Rows from block 4 of a small class-conditioned image flow-matching model, named by matrix and row number. Rows with one number belong to one neuron. Each number is 200 + 30 x the weight over its row's rms, rounded and kept within 0 to 999. All counts start at 0.
After each neuron's rows are labels from the 100 images, of 14976 (inputs lightly noised), where the neuron reaches its highest value: "patch colour" is the nearest of a few named colours to the mean colour under the peak. Only what is clearly more common there than usual is listed. The data: telescope images of galaxies (Galaxy Zoo DECaLS). In brackets: how many of the 100.
# fc1: MLP up (model.blocks.4.mlp.fc1.weight, 1024x256), inputs 0-85
# fc2: MLP down (model.blocks.4.mlp.fc2.weight, 256x1024, transposed), outputs 0-85

fc1.708,237,149,212,191,208,227,184,141,205,148,250,193,171,201,254,173,198,227,234,206,195,182,241,164,154,204,144,185,164,185,145,162,194,230,175,158,228,189,141,160,200,223,249,146,196,241,230,222,230,188,143,219,183,197,207,210,186,256,205,280,243,219,197,142,205,198,181,170,244,217,185,212,222,186,167,182,244,164,243,204,180,209,242,230,227,154
fc2.708,187,221,204,219,178,222,180,211,186,179,206,198,183,180,167,162,133,157,205,198,211,197,158,165,204,186,170,208,200,208,148,177,205,249,226,220,256,228,252,197,160,183,157,206,166,215,189,172,188,184,231,203,245,177,197,201,154,240,162,228,230,206,192,214,191,234,192,197,148,207,182,244,181,233,189,185,290,230,160,218,233,201,195,172,203,183
patch colour: grey (28)

fc1.448,193,195,202,188,192,195,214,221,189,208,188,188,180,221,208,238,221,199,188,223,137,202,250,182,168,198,175,210,180,183,179,198,177,139,184,189,181,184,165,240,219,168,221,152,149,193,191,161,203,126,256,198,230,207,213,213,211,250,137,247,180,224,193,213,188,155,222,201,211,164,201,192,239,174,161,207,194,248,267,162,187,228,177,211,197,202
fc2.448,218,230,194,182,192,197,168,196,212,189,268,206,200,176,156,176,206,190,132,188,282,204,198,216,219,240,210,199,172,195,187,192,178,166,223,195,196,221,175,214,210,179,197,255,208,217,199,191,174,234,260,182,163,243,188,200,194,218,201,114,261,184,197,205,232,251,237,262,234,213,237,193,191,205,117,243,166,207,238,198,181,231,200,221,191,199
patch colour: white (84)

fc1.709,175,165,218,232,281,186,187,218,171,200,143,157,172,197,132,221,222,172,191,225,136,210,191,167,188,165,181,255,226,211,163,236,202,206,162,189,220,167,206,180,223,205,197,228,195,171,157,182,183,173,129,214,201,154,221,237,250,198,282,217,201,181,252,130,199,211,227,189,227,236,173,178,194,217,171,151,208,198,134,199,179,240,244,158,202,170
fc2.709,189,213,233,210,132,180,202,201,203,235,151,136,211,182,302,226,232,262,183,198,215,180,162,187,189,202,175,180,188,161,208,273,167,170,198,218,253,144,213,232,216,218,195,234,227,199,215,246,219,157,269,162,209,182,210,183,258,195,199,192,167,182,157,159,192,260,211,199,226,199,207,184,192,207,253,216,234,209,256,227,179,217,201,259,191,208
patch colour: brown (43); grey (35)

fc1.292,187,179,203,224,235,195,216,168,200,221,196,229,203,246,190,160,186,196,214,247,208,208,211,229,170,185,182,269,220,212,224,183,180,183,189,242,207,196,197,224,199,135,220,220,218,164,198,186,185,178,172,175,188,189,187,223,202,217,209,241,130,257,194,177,205,267,224,194,177,216,228,162,213,224,191,161,220,210,225,181,185,242,160,204,192,202
fc2.292,199,225,187,201,152,201,161,164,245,217,169,219,206,251,229,134,228,236,180,205,146,193,228,219,159,251,251,244,195,195,246,189,215,162,197,213,240,188,164,194,181,209,228,203,199,236,229,220,194,215,210,233,243,174,202,216,189,226,200,263,166,222,173,158,129,168,212,195,217,229,205,216,246,199,193,169,168,187,195,229,259,142,191,161,192,226
patch colour: grey (59)

fc1.202,182,209,198,180,234,140,173,203,216,214,236,233,189,150,174,212,199,236,193,242,170,200,188,189,215,185,187,232,128,239,179,209,216,214,188,224,207,192,211,168,175,185,228,149,144,194,142,234,202,227,210,208,211,171,174,211,218,214,208,213,205,174,270,206,163,225,213,197,193,216,266,194,180,198,139,197,171,224,201,157,188,260,205,160,193,179
fc2.202,213,164,205,184,201,154,192,229,187,246,165,185,167,138,231,240,221,197,204,196,197,196,181,222,181,255,182,220,214,184,210,206,179,201,175,183,205,142,196,217,182,199,216,210,182,215,231,213,164,208,204,223,235,156,197,202,203,217,177,201,243,161,142,176,186,249,169,183,193,242,188,222,214,199,142,177,176,152,167,225,167,166,209,227,196,226
patch colour: brown (47)

fc1.143,168,222,204,174,174,190,220,187,178,177,216,195,237,237,180,203,205,136,249,232,164,222,162,216,261,183,209,190,199,205,212,206,234,131,174,248,247,214,235,204,204,174,244,229,180,205,198,199,185,221,242,188,193,209,141,202,183,219,200,242,155,175,172,215,238,156,166,211,178,223,241,130,209,192,225,197,209,214,225,190,191,231,229,189,197,213
fc2.143,199,168,202,182,233,146,202,239,234,210,202,216,210,208,182,215,231,315,223,211,181,218,181,259,208,189,195,173,190,180,207,227,155,151,205,225,135,199,169,207,176,161,217,237,228,210,219,175,188,268,185,181,248,224,151,184,168,215,194,203,168,180,240,211,194,221,225,177,205,252,193,231,225,158,215,182,209,178,184,206,164,158,215,184,193,232
patch colour: white (36)

fc1.570,202,189,232,212,243,192,191,162,182,189,253,223,180,213,194,230,271,188,209,224,135,200,203,217,206,196,209,192,260,216,202,156,227,203,222,199,178,173,190,215,224,232,191,213,204,251,156,150,204,176,221,220,216,217,179,197,218,179,200,210,235,128,191,234,160,189,171,192,254,235,229,177,216,175,186,218,170,218,193,167,159,201,147,206,186,181
fc2.570,223,181,225,170,209,171,178,204,180,180,215,217,186,240,184,214,245,174,111,225,199,199,224,195,177,151,174,229,199,189,179,207,167,157,227,203,208,177,150,206,204,174,225,271,240,220,216,146,213,204,231,148,202,225,157,159,199,206,214,215,218,131,189,198,236,227,221,222,150,192,149,208,202,231,238,291,175,210,208,186,156,185,194,199,191,226
patch colour: grey (47); brown (42)

fc1.588,191,198,214,211,139,183,212,221,229,205,205,181,185,257,210,229,197,176,190,157,141,206,213,207,257,223,189,167,194,156,161,228,203,195,196,196,157,210,137,202,236,214,180,193,207,219,175,205,219,160,192,217,198,216,128,205,233,238,169,265,226,225,217,259,184,112,182,177,234,172,209,244,201,188,186,224,186,251,218,208,193,197,87,240,180,218
fc2.588,153,261,220,161,229,177,158,216,227,184,271,214,199,173,237,211,156,214,145,137,261,189,232,157,203,236,171,212,147,153,219,191,183,158,228,195,169,223,167,223,209,184,216,171,176,193,217,203,183,198,253,213,203,239,203,205,173,180,215,210,186,236,190,149,223,203,188,201,225,174,201,132,190,236,228,285,178,216,289,212,179,182,247,222,201,195
patch colour: white (38); grey (25)

fc1.626,189,188,207,166,127,206,172,209,207,194,224,242,158,196,226,201,137,214,247,196,143,206,156,255,171,193,185,243,158,212,169,218,197,177,214,205,198,177,184,222,185,227,192,187,200,231,185,189,237,162,242,221,210,200,187,229,216,232,142,259,186,313,219,229,190,181,254,223,187,174,204,243,212,201,152,192,229,225,153,178,164,213,195,164,197,173
fc2.626,179,224,168,221,200,227,207,211,198,278,178,216,157,182,175,162,184,216,170,180,140,197,209,177,186,178,220,134,224,189,212,177,175,191,184,160,189,191,248,222,151,180,224,192,204,229,206,203,190,172,186,239,236,213,228,199,194,202,160,143,169,234,215,224,181,190,209,183,184,170,191,235,253,197,225,236,227,182,227,211,196,205,193,221,201,194
patch colour: pink (30); white (29)

fc1.694,181,204,255,198,192,161,184,179,165,207,222,173,185,201,186,143,238,205,142,272,159,220,181,193,216,194,206,212,175,167,171,223,197,162,188,213,196,183,199,248,192,121,234,172,194,194,166,214,140,201,165,228,206,183,170,225,193,222,224,248,182,202,202,243,209,177,190,201,232,197,177,201,258,217,194,142,155,215,208,179,148,261,195,217,180,225
fc2.694,227,179,207,228,242,184,160,223,173,278,122,187,176,184,252,148,229,191,209,151,195,203,228,221,216,240,165,168,180,178,179,252,203,127,246,160,214,195,177,217,202,148,246,194,161,178,200,230,234,191,214,155,234,200,212,254,176,230,213,193,193,189,211,205,167,171,223,227,174,184,192,176,186,180,171,164,164,165,223,175,196,131,237,182,193,188
patch colour: grey (36); pink (26)

fc1.639,209,190,206,258,269,190,159,174,197,173,209,191,241,169,204,200,207,204,255,205,142,212,217,193,202,111,269,239,173,160,187,152,163,169,179,264,191,202,219,205,224,179,214,167,178,204,171,159,215,187,156,182,221,202,194,205,200,222,162,214,127,227,218,256,177,218,187,167,172,233,206,215,201,235,268,210,172,213,208,188,172,236,204,184,177,187
fc2.639,229,191,208,198,240,179,184,186,188,215,160,221,202,204,174,194,228,208,156,185,257,199,217,233,204,167,234,218,244,179,169,220,185,204,232,169,182,206,159,204,207,213,225,191,216,194,163,179,251,185,167,198,190,204,175,244,225,225,186,242,200,179,227,196,217,216,267,200,223,231,223,289,192,139,221,245,210,229,187,180,240,219,182,176,195,201
patch colour: grey (56)

fc1.474,207,191,216,208,145,182,265,214,197,191,157,185,175,193,242,199,197,223,174,177,235,218,183,247,229,190,208,235,204,194,199,174,194,249,173,210,211,203,187,248,240,248,224,189,151,189,158,168,204,179,245,226,207,231,205,212,216,201,188,264,166,287,227,177,150,218,175,215,189,194,227,198,217,217,242,195,166,190,205,176,174,219,249,168,183,239
fc2.474,199,204,187,165,212,183,168,217,200,162,271,229,198,196,212,186,244,196,132,205,239,210,189,224,193,210,219,238,186,185,229,197,202,224,248,174,188,196,187,203,191,239,203,225,161,221,215,207,262,193,234,213,238,218,205,206,225,201,199,160,200,195,195,191,196,198,243,276,163,191,249,175,203,200,167,185,167,213,217,193,215,202,200,221,178,175
patch colour: pink (68); grey (31)

fc1.494,198,226,216,238,227,194,182,169,236,230,206,243,194,181,242,171,198,198,192,167,216,201,199,227,217,144,213,265,206,209,203,229,269,241,239,180,158,163,208,200,211,291,201,166,219,208,175,201,113,208,218,211,163,231,227,232,235,190,256,203,152,230,182,211,167,246,174,236,176,180,208,201,196,196,220,112,169,238,150,193,156,186,209,196,225,189
fc2.494,167,212,168,231,207,164,193,231,253,198,232,197,227,209,204,142,206,263,263,173,249,189,229,218,179,238,247,175,212,225,234,206,185,247,213,243,211,212,151,179,207,199,204,165,179,193,172,198,176,237,251,233,173,186,172,189,229,258,263,222,212,195,233,165,164,202,192,198,199,178,194,193,213,177,197,256,195,209,223,205,230,238,190,182,190,188
patch colour: brown (47)

fc1.245,199,184,231,219,144,195,203,150,205,189,211,197,240,205,260,219,215,193,262,186,98,201,169,246,206,190,212,225,185,212,165,217,222,207,216,199,161,207,178,236,215,215,234,226,174,199,196,207,269,181,202,178,198,179,207,207,235,199,122,223,199,188,191,180,191,242,158,221,186,210,186,193,214,231,243,124,224,182,192,172,173,215,223,219,189,161
fc2.245,178,214,179,179,223,196,181,178,192,161,223,209,173,196,155,205,187,233,166,250,206,211,216,236,178,174,205,194,180,204,168,191,191,191,248,172,233,184,200,206,185,172,241,200,204,189,192,235,218,174,161,242,236,223,153,181,223,237,110,178,221,168,211,161,191,188,207,202,187,175,207,278,212,237,128,170,175,229,189,219,229,164,227,179,194,214
patch colour: grey (60)

fc1.458,155,221,198,233,184,233,181,169,193,240,248,205,207,237,233,170,229,166,140,154,164,237,162,230,306,177,173,192,137,156,205,190,255,186,198,250,144,224,215,203,198,234,200,187,233,225,202,200,167,211,270,194,188,221,226,265,204,233,241,201,195,236,250,193,179,218,148,151,241,192,202,140,200,162,215,94,182,176,156,189,174,232,191,201,192,216
fc2.458,182,207,209,216,216,249,242,188,203,219,244,202,235,239,211,153,131,200,217,203,188,195,253,206,194,217,191,181,205,223,174,171,221,193,215,160,219,250,245,194,200,190,229,194,173,189,259,212,211,201,219,215,181,199,203,245,174,170,230,183,326,228,168,173,179,220,174,161,180,156,225,240,209,183,233,142,183,207,222,208,232,171,200,194,207,197
patch colour: brown (79)