{
  "arch": "dit",
  "model": "class-conditioned image flow-matching model",
  "dataset": "telescope images of galaxies (Galaxy Zoo DECaLS)",
  "train_examples": 44167,
  "image_size": 48,
  "horizontal_flip": true,
  "conditioning": "class",
  "objective": "flow_matching",
  "cond_dim": 256,
  "targets": ["roundness"],
  "num_classes": 3,
  "cond_dropout": 0.1,
  "logit_normal_time": false,
  "norm": "layernorm",
  "hidden_act": "silu",
  "mlp_ratio": 4,
  "head_dim": 32,
  "fused_qkv": false,
  "qk_norm": false,
  "inner_norm": false,
  "patch_size": [4, 4],
  "layers": 8,
  "width": 256,
  "positions": "rope",
  "optimizer": "adamw",
  "learning_rate": 0.00082,
  "beta1": 0.95,
  "beta2": 0.999,
  "eps": 1e-08,
  "max_grad_norm": 0.5,
  "max_steps": 15400,
  "batch_size": 192,
  "epochs": 66.9,
  "lr_schedule": "cosine",
  "final_lr_fraction": 0.05,
  "warmup_steps": 3080,
  "weight_decay": 0.2
}
Rows from block 4 of a small class-conditioned image flow-matching model, named by matrix and row number. Rows with one number belong to one neuron. Each number is 200 + 20 x the weight over its row's rms, rounded and kept within 0 to 999. All counts start at 0.
After each neuron's rows are labels from the 100 images, of 14976 (inputs lightly noised), where the neuron reaches its highest value: "peak at" is the part of the image that holds the peak. Only what is clearly more common there than usual is listed. The data: telescope images of galaxies (Galaxy Zoo DECaLS). In brackets: how many of the 100.
# fc1: MLP up (model.blocks.4.mlp.fc1.weight, 1024x256), inputs 86-171
# fc2: MLP down (model.blocks.4.mlp.fc2.weight, 256x1024, transposed), outputs 86-171

fc1.606,227,234,200,264,228,205,223,202,217,178,190,214,211,192,224,191,193,218,207,197,203,215,229,209,202,232,213,195,210,198,195,234,204,181,196,199,217,163,239,217,193,201,201,212,211,219,166,185,200,192,183,212,195,211,202,212,197,190,239,185,191,184,182,213,173,211,207,176,195,170,229,184,170,209,211,210,204,239,181,204,195,203,202,213,197,220
fc2.606,197,210,204,189,184,213,155,182,194,206,209,230,221,212,211,202,192,174,191,184,230,190,183,194,230,188,197,169,174,206,180,181,193,189,213,208,190,232,196,165,203,200,191,183,182,194,209,160,213,197,198,206,157,190,199,202,196,211,176,188,227,212,192,204,242,198,177,173,213,180,190,184,226,227,187,195,203,203,205,215,200,229,195,213,193,212
peak at: bottom left (29)

fc1.759,206,218,204,219,176,191,198,219,223,185,209,176,207,182,227,176,185,199,234,209,204,182,195,209,176,207,201,212,203,155,206,200,197,245,174,238,219,178,188,165,228,173,216,191,194,185,204,212,198,222,186,182,211,113,178,190,213,229,213,211,212,204,205,218,180,188,187,194,187,191,219,184,209,175,183,212,185,208,195,179,174,223,191,196,184,211
fc2.759,194,190,176,205,214,201,222,188,190,194,202,224,219,210,208,215,193,186,207,192,172,190,192,193,211,142,221,164,203,219,208,189,224,168,268,195,209,223,188,151,171,196,227,193,217,222,198,183,199,187,188,197,180,207,225,197,230,200,245,217,219,191,175,172,187,207,160,190,196,172,169,230,189,171,211,188,175,183,185,175,201,215,201,219,211,208
peak at: middle left (35); bottom left (34)

fc1.744,192,201,181,234,227,245,170,193,208,186,182,180,198,193,214,189,179,207,214,201,192,213,225,209,213,217,205,260,224,207,205,179,221,202,171,196,204,189,160,190,183,202,234,194,192,197,238,197,199,211,207,160,208,142,189,200,220,185,191,190,196,183,229,181,183,170,174,228,217,257,186,204,194,196,193,195,201,175,220,209,192,245,179,209,204,194
fc2.744,180,216,221,217,181,258,190,220,230,195,213,207,177,198,199,212,205,214,193,202,192,221,193,220,226,206,204,204,182,207,190,209,200,205,193,231,205,180,225,171,202,210,192,197,201,183,205,215,197,206,183,220,232,169,189,210,177,188,211,171,207,167,180,195,181,198,182,238,192,196,197,208,219,155,201,202,206,197,208,216,204,225,208,221,222,200
peak at: middle left (35)

fc1.51,180,204,206,182,162,202,194,223,194,209,195,185,209,195,190,181,219,220,194,178,234,200,214,205,181,208,140,182,196,180,204,183,204,176,220,196,214,213,199,223,207,198,231,182,174,182,165,212,216,231,210,201,204,163,182,194,197,163,206,199,197,195,221,236,216,230,173,226,206,221,212,207,179,225,169,206,168,212,235,200,195,200,223,205,159,182
fc2.51,220,182,228,204,233,192,205,214,198,208,210,182,198,193,185,221,175,245,223,226,209,196,194,223,144,192,247,159,215,195,170,195,214,169,200,196,174,194,192,208,214,192,185,199,163,206,202,202,147,187,231,230,228,213,193,197,200,205,185,213,201,182,182,239,207,219,208,209,190,211,193,248,208,186,174,214,154,193,182,179,203,199,209,184,218,187
peak at: middle left (30)

fc1.587,178,198,198,201,187,173,171,200,198,183,187,248,242,207,206,239,164,211,216,232,222,206,204,190,205,210,169,181,203,174,226,204,224,205,187,221,195,225,205,170,209,211,209,224,199,193,195,196,180,216,188,174,164,192,205,198,191,167,148,204,218,176,184,177,207,208,148,161,180,212,185,207,197,213,154,201,199,212,174,199,213,228,176,215,191,183
fc2.587,225,183,182,178,162,161,213,198,204,190,209,175,215,207,202,200,224,213,209,204,207,211,216,207,211,233,194,236,143,192,218,203,172,229,204,193,181,199,234,181,182,231,193,203,206,159,192,210,206,214,172,173,194,220,225,194,205,152,193,204,164,189,210,191,204,166,200,180,249,223,201,197,182,196,215,187,153,190,173,193,200,179,210,192,222,236
peak at: centre (46)

fc1.592,213,204,231,230,161,214,186,215,224,178,199,196,233,213,201,186,186,223,208,224,225,195,192,185,193,239,176,211,198,201,201,208,187,182,177,203,214,197,230,209,213,208,199,183,191,215,198,195,221,177,199,179,198,133,182,212,227,236,193,176,208,188,160,218,201,174,186,199,196,196,201,199,192,179,215,199,219,193,218,246,214,190,225,198,187,210
fc2.592,225,154,195,212,187,192,148,200,180,207,197,195,210,201,203,222,203,175,207,214,194,204,188,211,207,190,185,183,178,190,231,176,245,219,227,220,183,220,221,192,196,153,200,225,197,205,181,214,218,207,197,222,172,221,166,198,222,181,183,214,223,185,200,185,239,196,184,183,227,210,238,198,252,215,165,199,199,184,210,206,208,226,167,166,218,191
peak at: bottom left (38)

fc1.674,184,199,198,185,195,183,238,215,205,176,181,200,187,216,204,171,222,201,201,243,201,181,240,186,149,215,221,179,169,194,176,166,203,175,227,205,182,173,213,211,200,200,203,171,187,161,188,166,211,183,192,199,209,215,200,205,210,230,177,215,204,219,211,236,182,183,202,219,184,190,222,223,203,190,203,215,169,246,190,181,191,194,203,167,176,208
fc2.674,189,204,210,168,157,182,217,202,147,211,206,236,245,192,197,161,162,226,207,169,164,187,189,208,206,159,210,142,215,176,182,210,196,222,203,171,221,194,222,195,236,184,210,178,192,211,197,229,189,186,216,181,207,172,199,203,201,203,194,216,207,191,179,206,199,187,212,210,205,215,187,194,211,186,214,188,181,195,211,202,200,180,206,207,165,172
peak at: middle left (28)

fc1.589,225,232,202,202,224,221,189,231,200,204,191,231,192,177,209,202,229,210,212,201,195,201,214,180,178,203,222,184,203,186,157,195,213,201,204,169,222,193,152,213,188,191,205,176,219,196,185,231,191,196,216,175,202,183,199,203,182,187,206,212,180,194,213,184,192,218,237,162,206,272,213,182,195,179,183,204,176,195,211,230,220,263,190,211,164,190
fc2.589,224,204,210,163,205,224,186,211,196,210,201,191,196,167,194,219,192,206,218,214,204,225,201,188,248,250,216,248,210,217,224,197,210,205,199,208,204,214,183,212,212,212,197,182,198,199,195,196,204,220,209,197,210,193,200,201,205,187,239,161,186,238,174,216,194,197,200,198,179,205,207,201,195,192,197,192,204,156,235,212,198,191,203,219,195,227
peak at: middle left (30)

fc1.89,181,198,191,201,192,160,182,216,209,206,174,198,217,205,176,211,195,185,189,198,218,201,204,183,197,173,219,203,209,199,192,165,187,202,196,207,206,208,213,207,194,202,202,189,183,215,214,190,190,186,189,219,215,206,183,232,203,211,197,196,228,204,196,203,213,179,229,214,188,183,212,209,194,208,191,148,207,160,179,217,236,185,255,215,205,183
fc2.89,184,198,203,186,173,149,212,196,198,193,197,206,165,200,205,189,194,196,206,192,211,210,197,175,206,250,194,195,212,193,226,202,195,196,212,223,194,160,227,218,218,175,200,201,192,185,231,220,198,216,186,224,183,194,193,207,195,208,197,180,170,207,185,193,216,191,149,214,203,188,203,189,216,131,204,210,199,218,207,212,193,211,204,195,183,230
peak at: centre (45)

fc1.111,181,200,175,212,224,220,187,208,207,173,219,194,188,218,211,177,172,225,200,199,183,216,222,228,208,177,166,210,189,246,218,200,196,153,187,188,202,244,201,174,235,162,217,202,239,202,194,220,223,219,180,203,193,209,207,198,182,201,179,188,247,180,210,192,213,174,161,192,235,185,166,221,196,235,205,198,198,192,172,172,179,218,210,197,191,174
fc2.111,217,199,208,198,208,193,193,196,214,179,187,177,218,197,192,199,213,198,212,205,203,221,224,207,215,213,208,206,190,189,196,185,213,165,204,210,191,240,204,221,206,147,175,219,223,208,201,208,157,235,211,197,220,195,228,202,207,209,180,202,202,162,229,225,202,179,214,193,163,238,217,203,174,195,174,189,175,176,180,265,209,164,218,220,195,177
peak at: centre (33); top centre (27)

fc1.602,202,236,221,201,199,165,239,201,195,173,199,195,194,196,214,218,188,210,195,198,204,203,181,204,214,184,181,202,241,202,137,167,172,172,221,227,177,221,221,210,200,210,239,162,224,170,192,188,172,216,173,181,182,186,202,204,203,200,215,203,199,197,194,183,208,220,175,202,185,205,197,175,212,187,186,218,192,210,208,171,194,189,185,193,199,179
fc2.602,177,187,179,206,193,161,200,194,185,203,192,231,206,213,208,242,267,197,199,184,224,175,229,203,197,225,218,213,194,166,214,184,209,162,192,207,198,199,202,197,234,207,155,169,195,187,198,191,228,221,188,218,187,207,178,208,221,185,190,215,183,209,227,189,234,233,209,196,199,200,225,181,205,186,211,201,198,206,182,190,193,213,180,204,218,214
peak at: middle left (32)

fc1.337,189,206,180,201,177,169,156,211,233,197,193,164,204,198,193,239,216,232,240,225,148,201,218,188,163,206,207,220,198,209,172,201,210,192,142,195,173,198,211,176,214,213,186,185,216,206,166,194,172,197,194,244,219,206,168,187,208,222,186,190,214,201,208,199,192,164,210,195,207,206,230,199,223,207,198,192,191,190,171,204,189,172,212,218,157,223
fc2.337,186,192,194,175,184,175,180,200,208,175,201,182,224,208,192,169,198,169,187,197,185,193,217,188,229,175,230,191,210,198,181,179,173,211,208,211,195,235,206,180,185,211,210,195,236,194,211,171,209,167,192,161,181,195,202,205,177,188,185,211,156,215,165,164,221,233,221,183,226,142,204,193,230,214,198,206,217,185,220,188,198,227,209,197,195,195
peak at: centre (29)

fc1.294,203,168,196,228,249,211,173,173,209,200,185,175,216,261,218,232,212,244,198,224,203,222,185,185,200,201,165,238,224,186,182,171,233,192,222,185,199,184,193,189,231,214,209,203,201,193,160,186,217,197,211,208,238,192,189,206,203,178,166,210,196,215,205,193,194,208,192,209,226,199,208,230,189,237,175,209,202,186,219,179,200,193,192,209,183,202
fc2.294,167,185,222,195,190,190,201,197,221,227,199,210,203,181,198,205,195,227,209,194,199,225,206,211,205,191,209,220,222,200,186,214,189,187,173,197,197,240,187,196,204,193,204,226,213,199,208,221,202,233,211,201,186,196,176,200,201,208,187,206,224,197,181,197,199,186,199,204,221,182,209,222,220,188,200,200,178,203,190,119,192,209,188,208,225,185
peak at: middle left (33)

fc1.626,163,205,173,204,210,207,194,191,190,205,188,194,244,195,210,201,154,177,203,216,203,182,235,178,192,181,172,207,210,181,190,200,207,189,231,204,204,181,233,206,181,178,209,210,227,196,207,258,195,221,205,153,189,153,210,205,181,205,189,185,181,187,166,194,183,207,225,185,187,212,198,226,215,201,185,215,182,194,245,219,192,192,194,200,198,202
fc2.626,206,181,188,202,188,195,153,197,200,216,194,208,193,157,203,208,191,187,157,230,217,189,197,228,209,223,203,209,190,180,183,168,209,195,166,223,202,175,210,211,216,229,235,201,216,211,206,218,175,198,201,183,219,189,235,202,198,213,213,189,247,211,238,195,182,222,232,244,199,243,207,204,190,193,194,206,206,167,205,193,203,161,190,189,215,210
peak at: centre (64)

fc1.232,199,206,175,208,217,200,227,210,206,215,195,212,201,206,187,197,181,151,215,172,204,192,210,205,202,200,226,200,250,182,179,178,224,218,173,183,219,185,186,216,234,227,177,189,210,229,195,209,195,198,190,205,280,206,183,209,235,179,190,174,213,198,182,180,199,156,194,176,220,209,182,169,184,194,193,203,185,196,198,184,185,194,202,206,185,195
fc2.232,181,216,205,211,183,185,203,211,192,209,196,182,229,201,203,182,232,165,225,229,217,208,193,214,173,216,199,193,204,190,247,213,212,230,219,209,191,226,194,191,232,190,219,235,183,186,219,200,187,197,211,181,222,191,205,208,211,164,206,185,204,191,208,182,226,163,208,175,186,157,194,204,208,225,205,214,204,218,166,200,196,222,207,182,184,199
peak at: centre (31)

fc1.380,198,195,196,154,216,209,160,186,205,199,181,199,209,213,195,186,195,190,214,206,236,217,198,235,216,213,247,242,179,216,186,169,198,176,209,213,170,196,209,195,221,160,188,196,172,236,215,194,202,186,191,209,197,238,193,212,199,211,163,202,184,191,235,188,207,194,115,204,213,210,207,209,186,200,210,198,201,209,215,190,219,166,211,202,220,165
fc2.380,172,190,207,208,214,209,195,199,203,227,186,193,214,185,211,182,190,180,195,209,216,191,167,197,216,198,205,195,243,193,204,224,208,205,184,231,181,182,205,240,212,145,220,238,200,252,201,226,198,209,198,226,213,203,186,212,199,206,149,180,177,177,167,210,208,186,245,204,200,160,225,154,195,171,204,208,213,202,210,244,207,252,201,194,174,199
peak at: centre (38)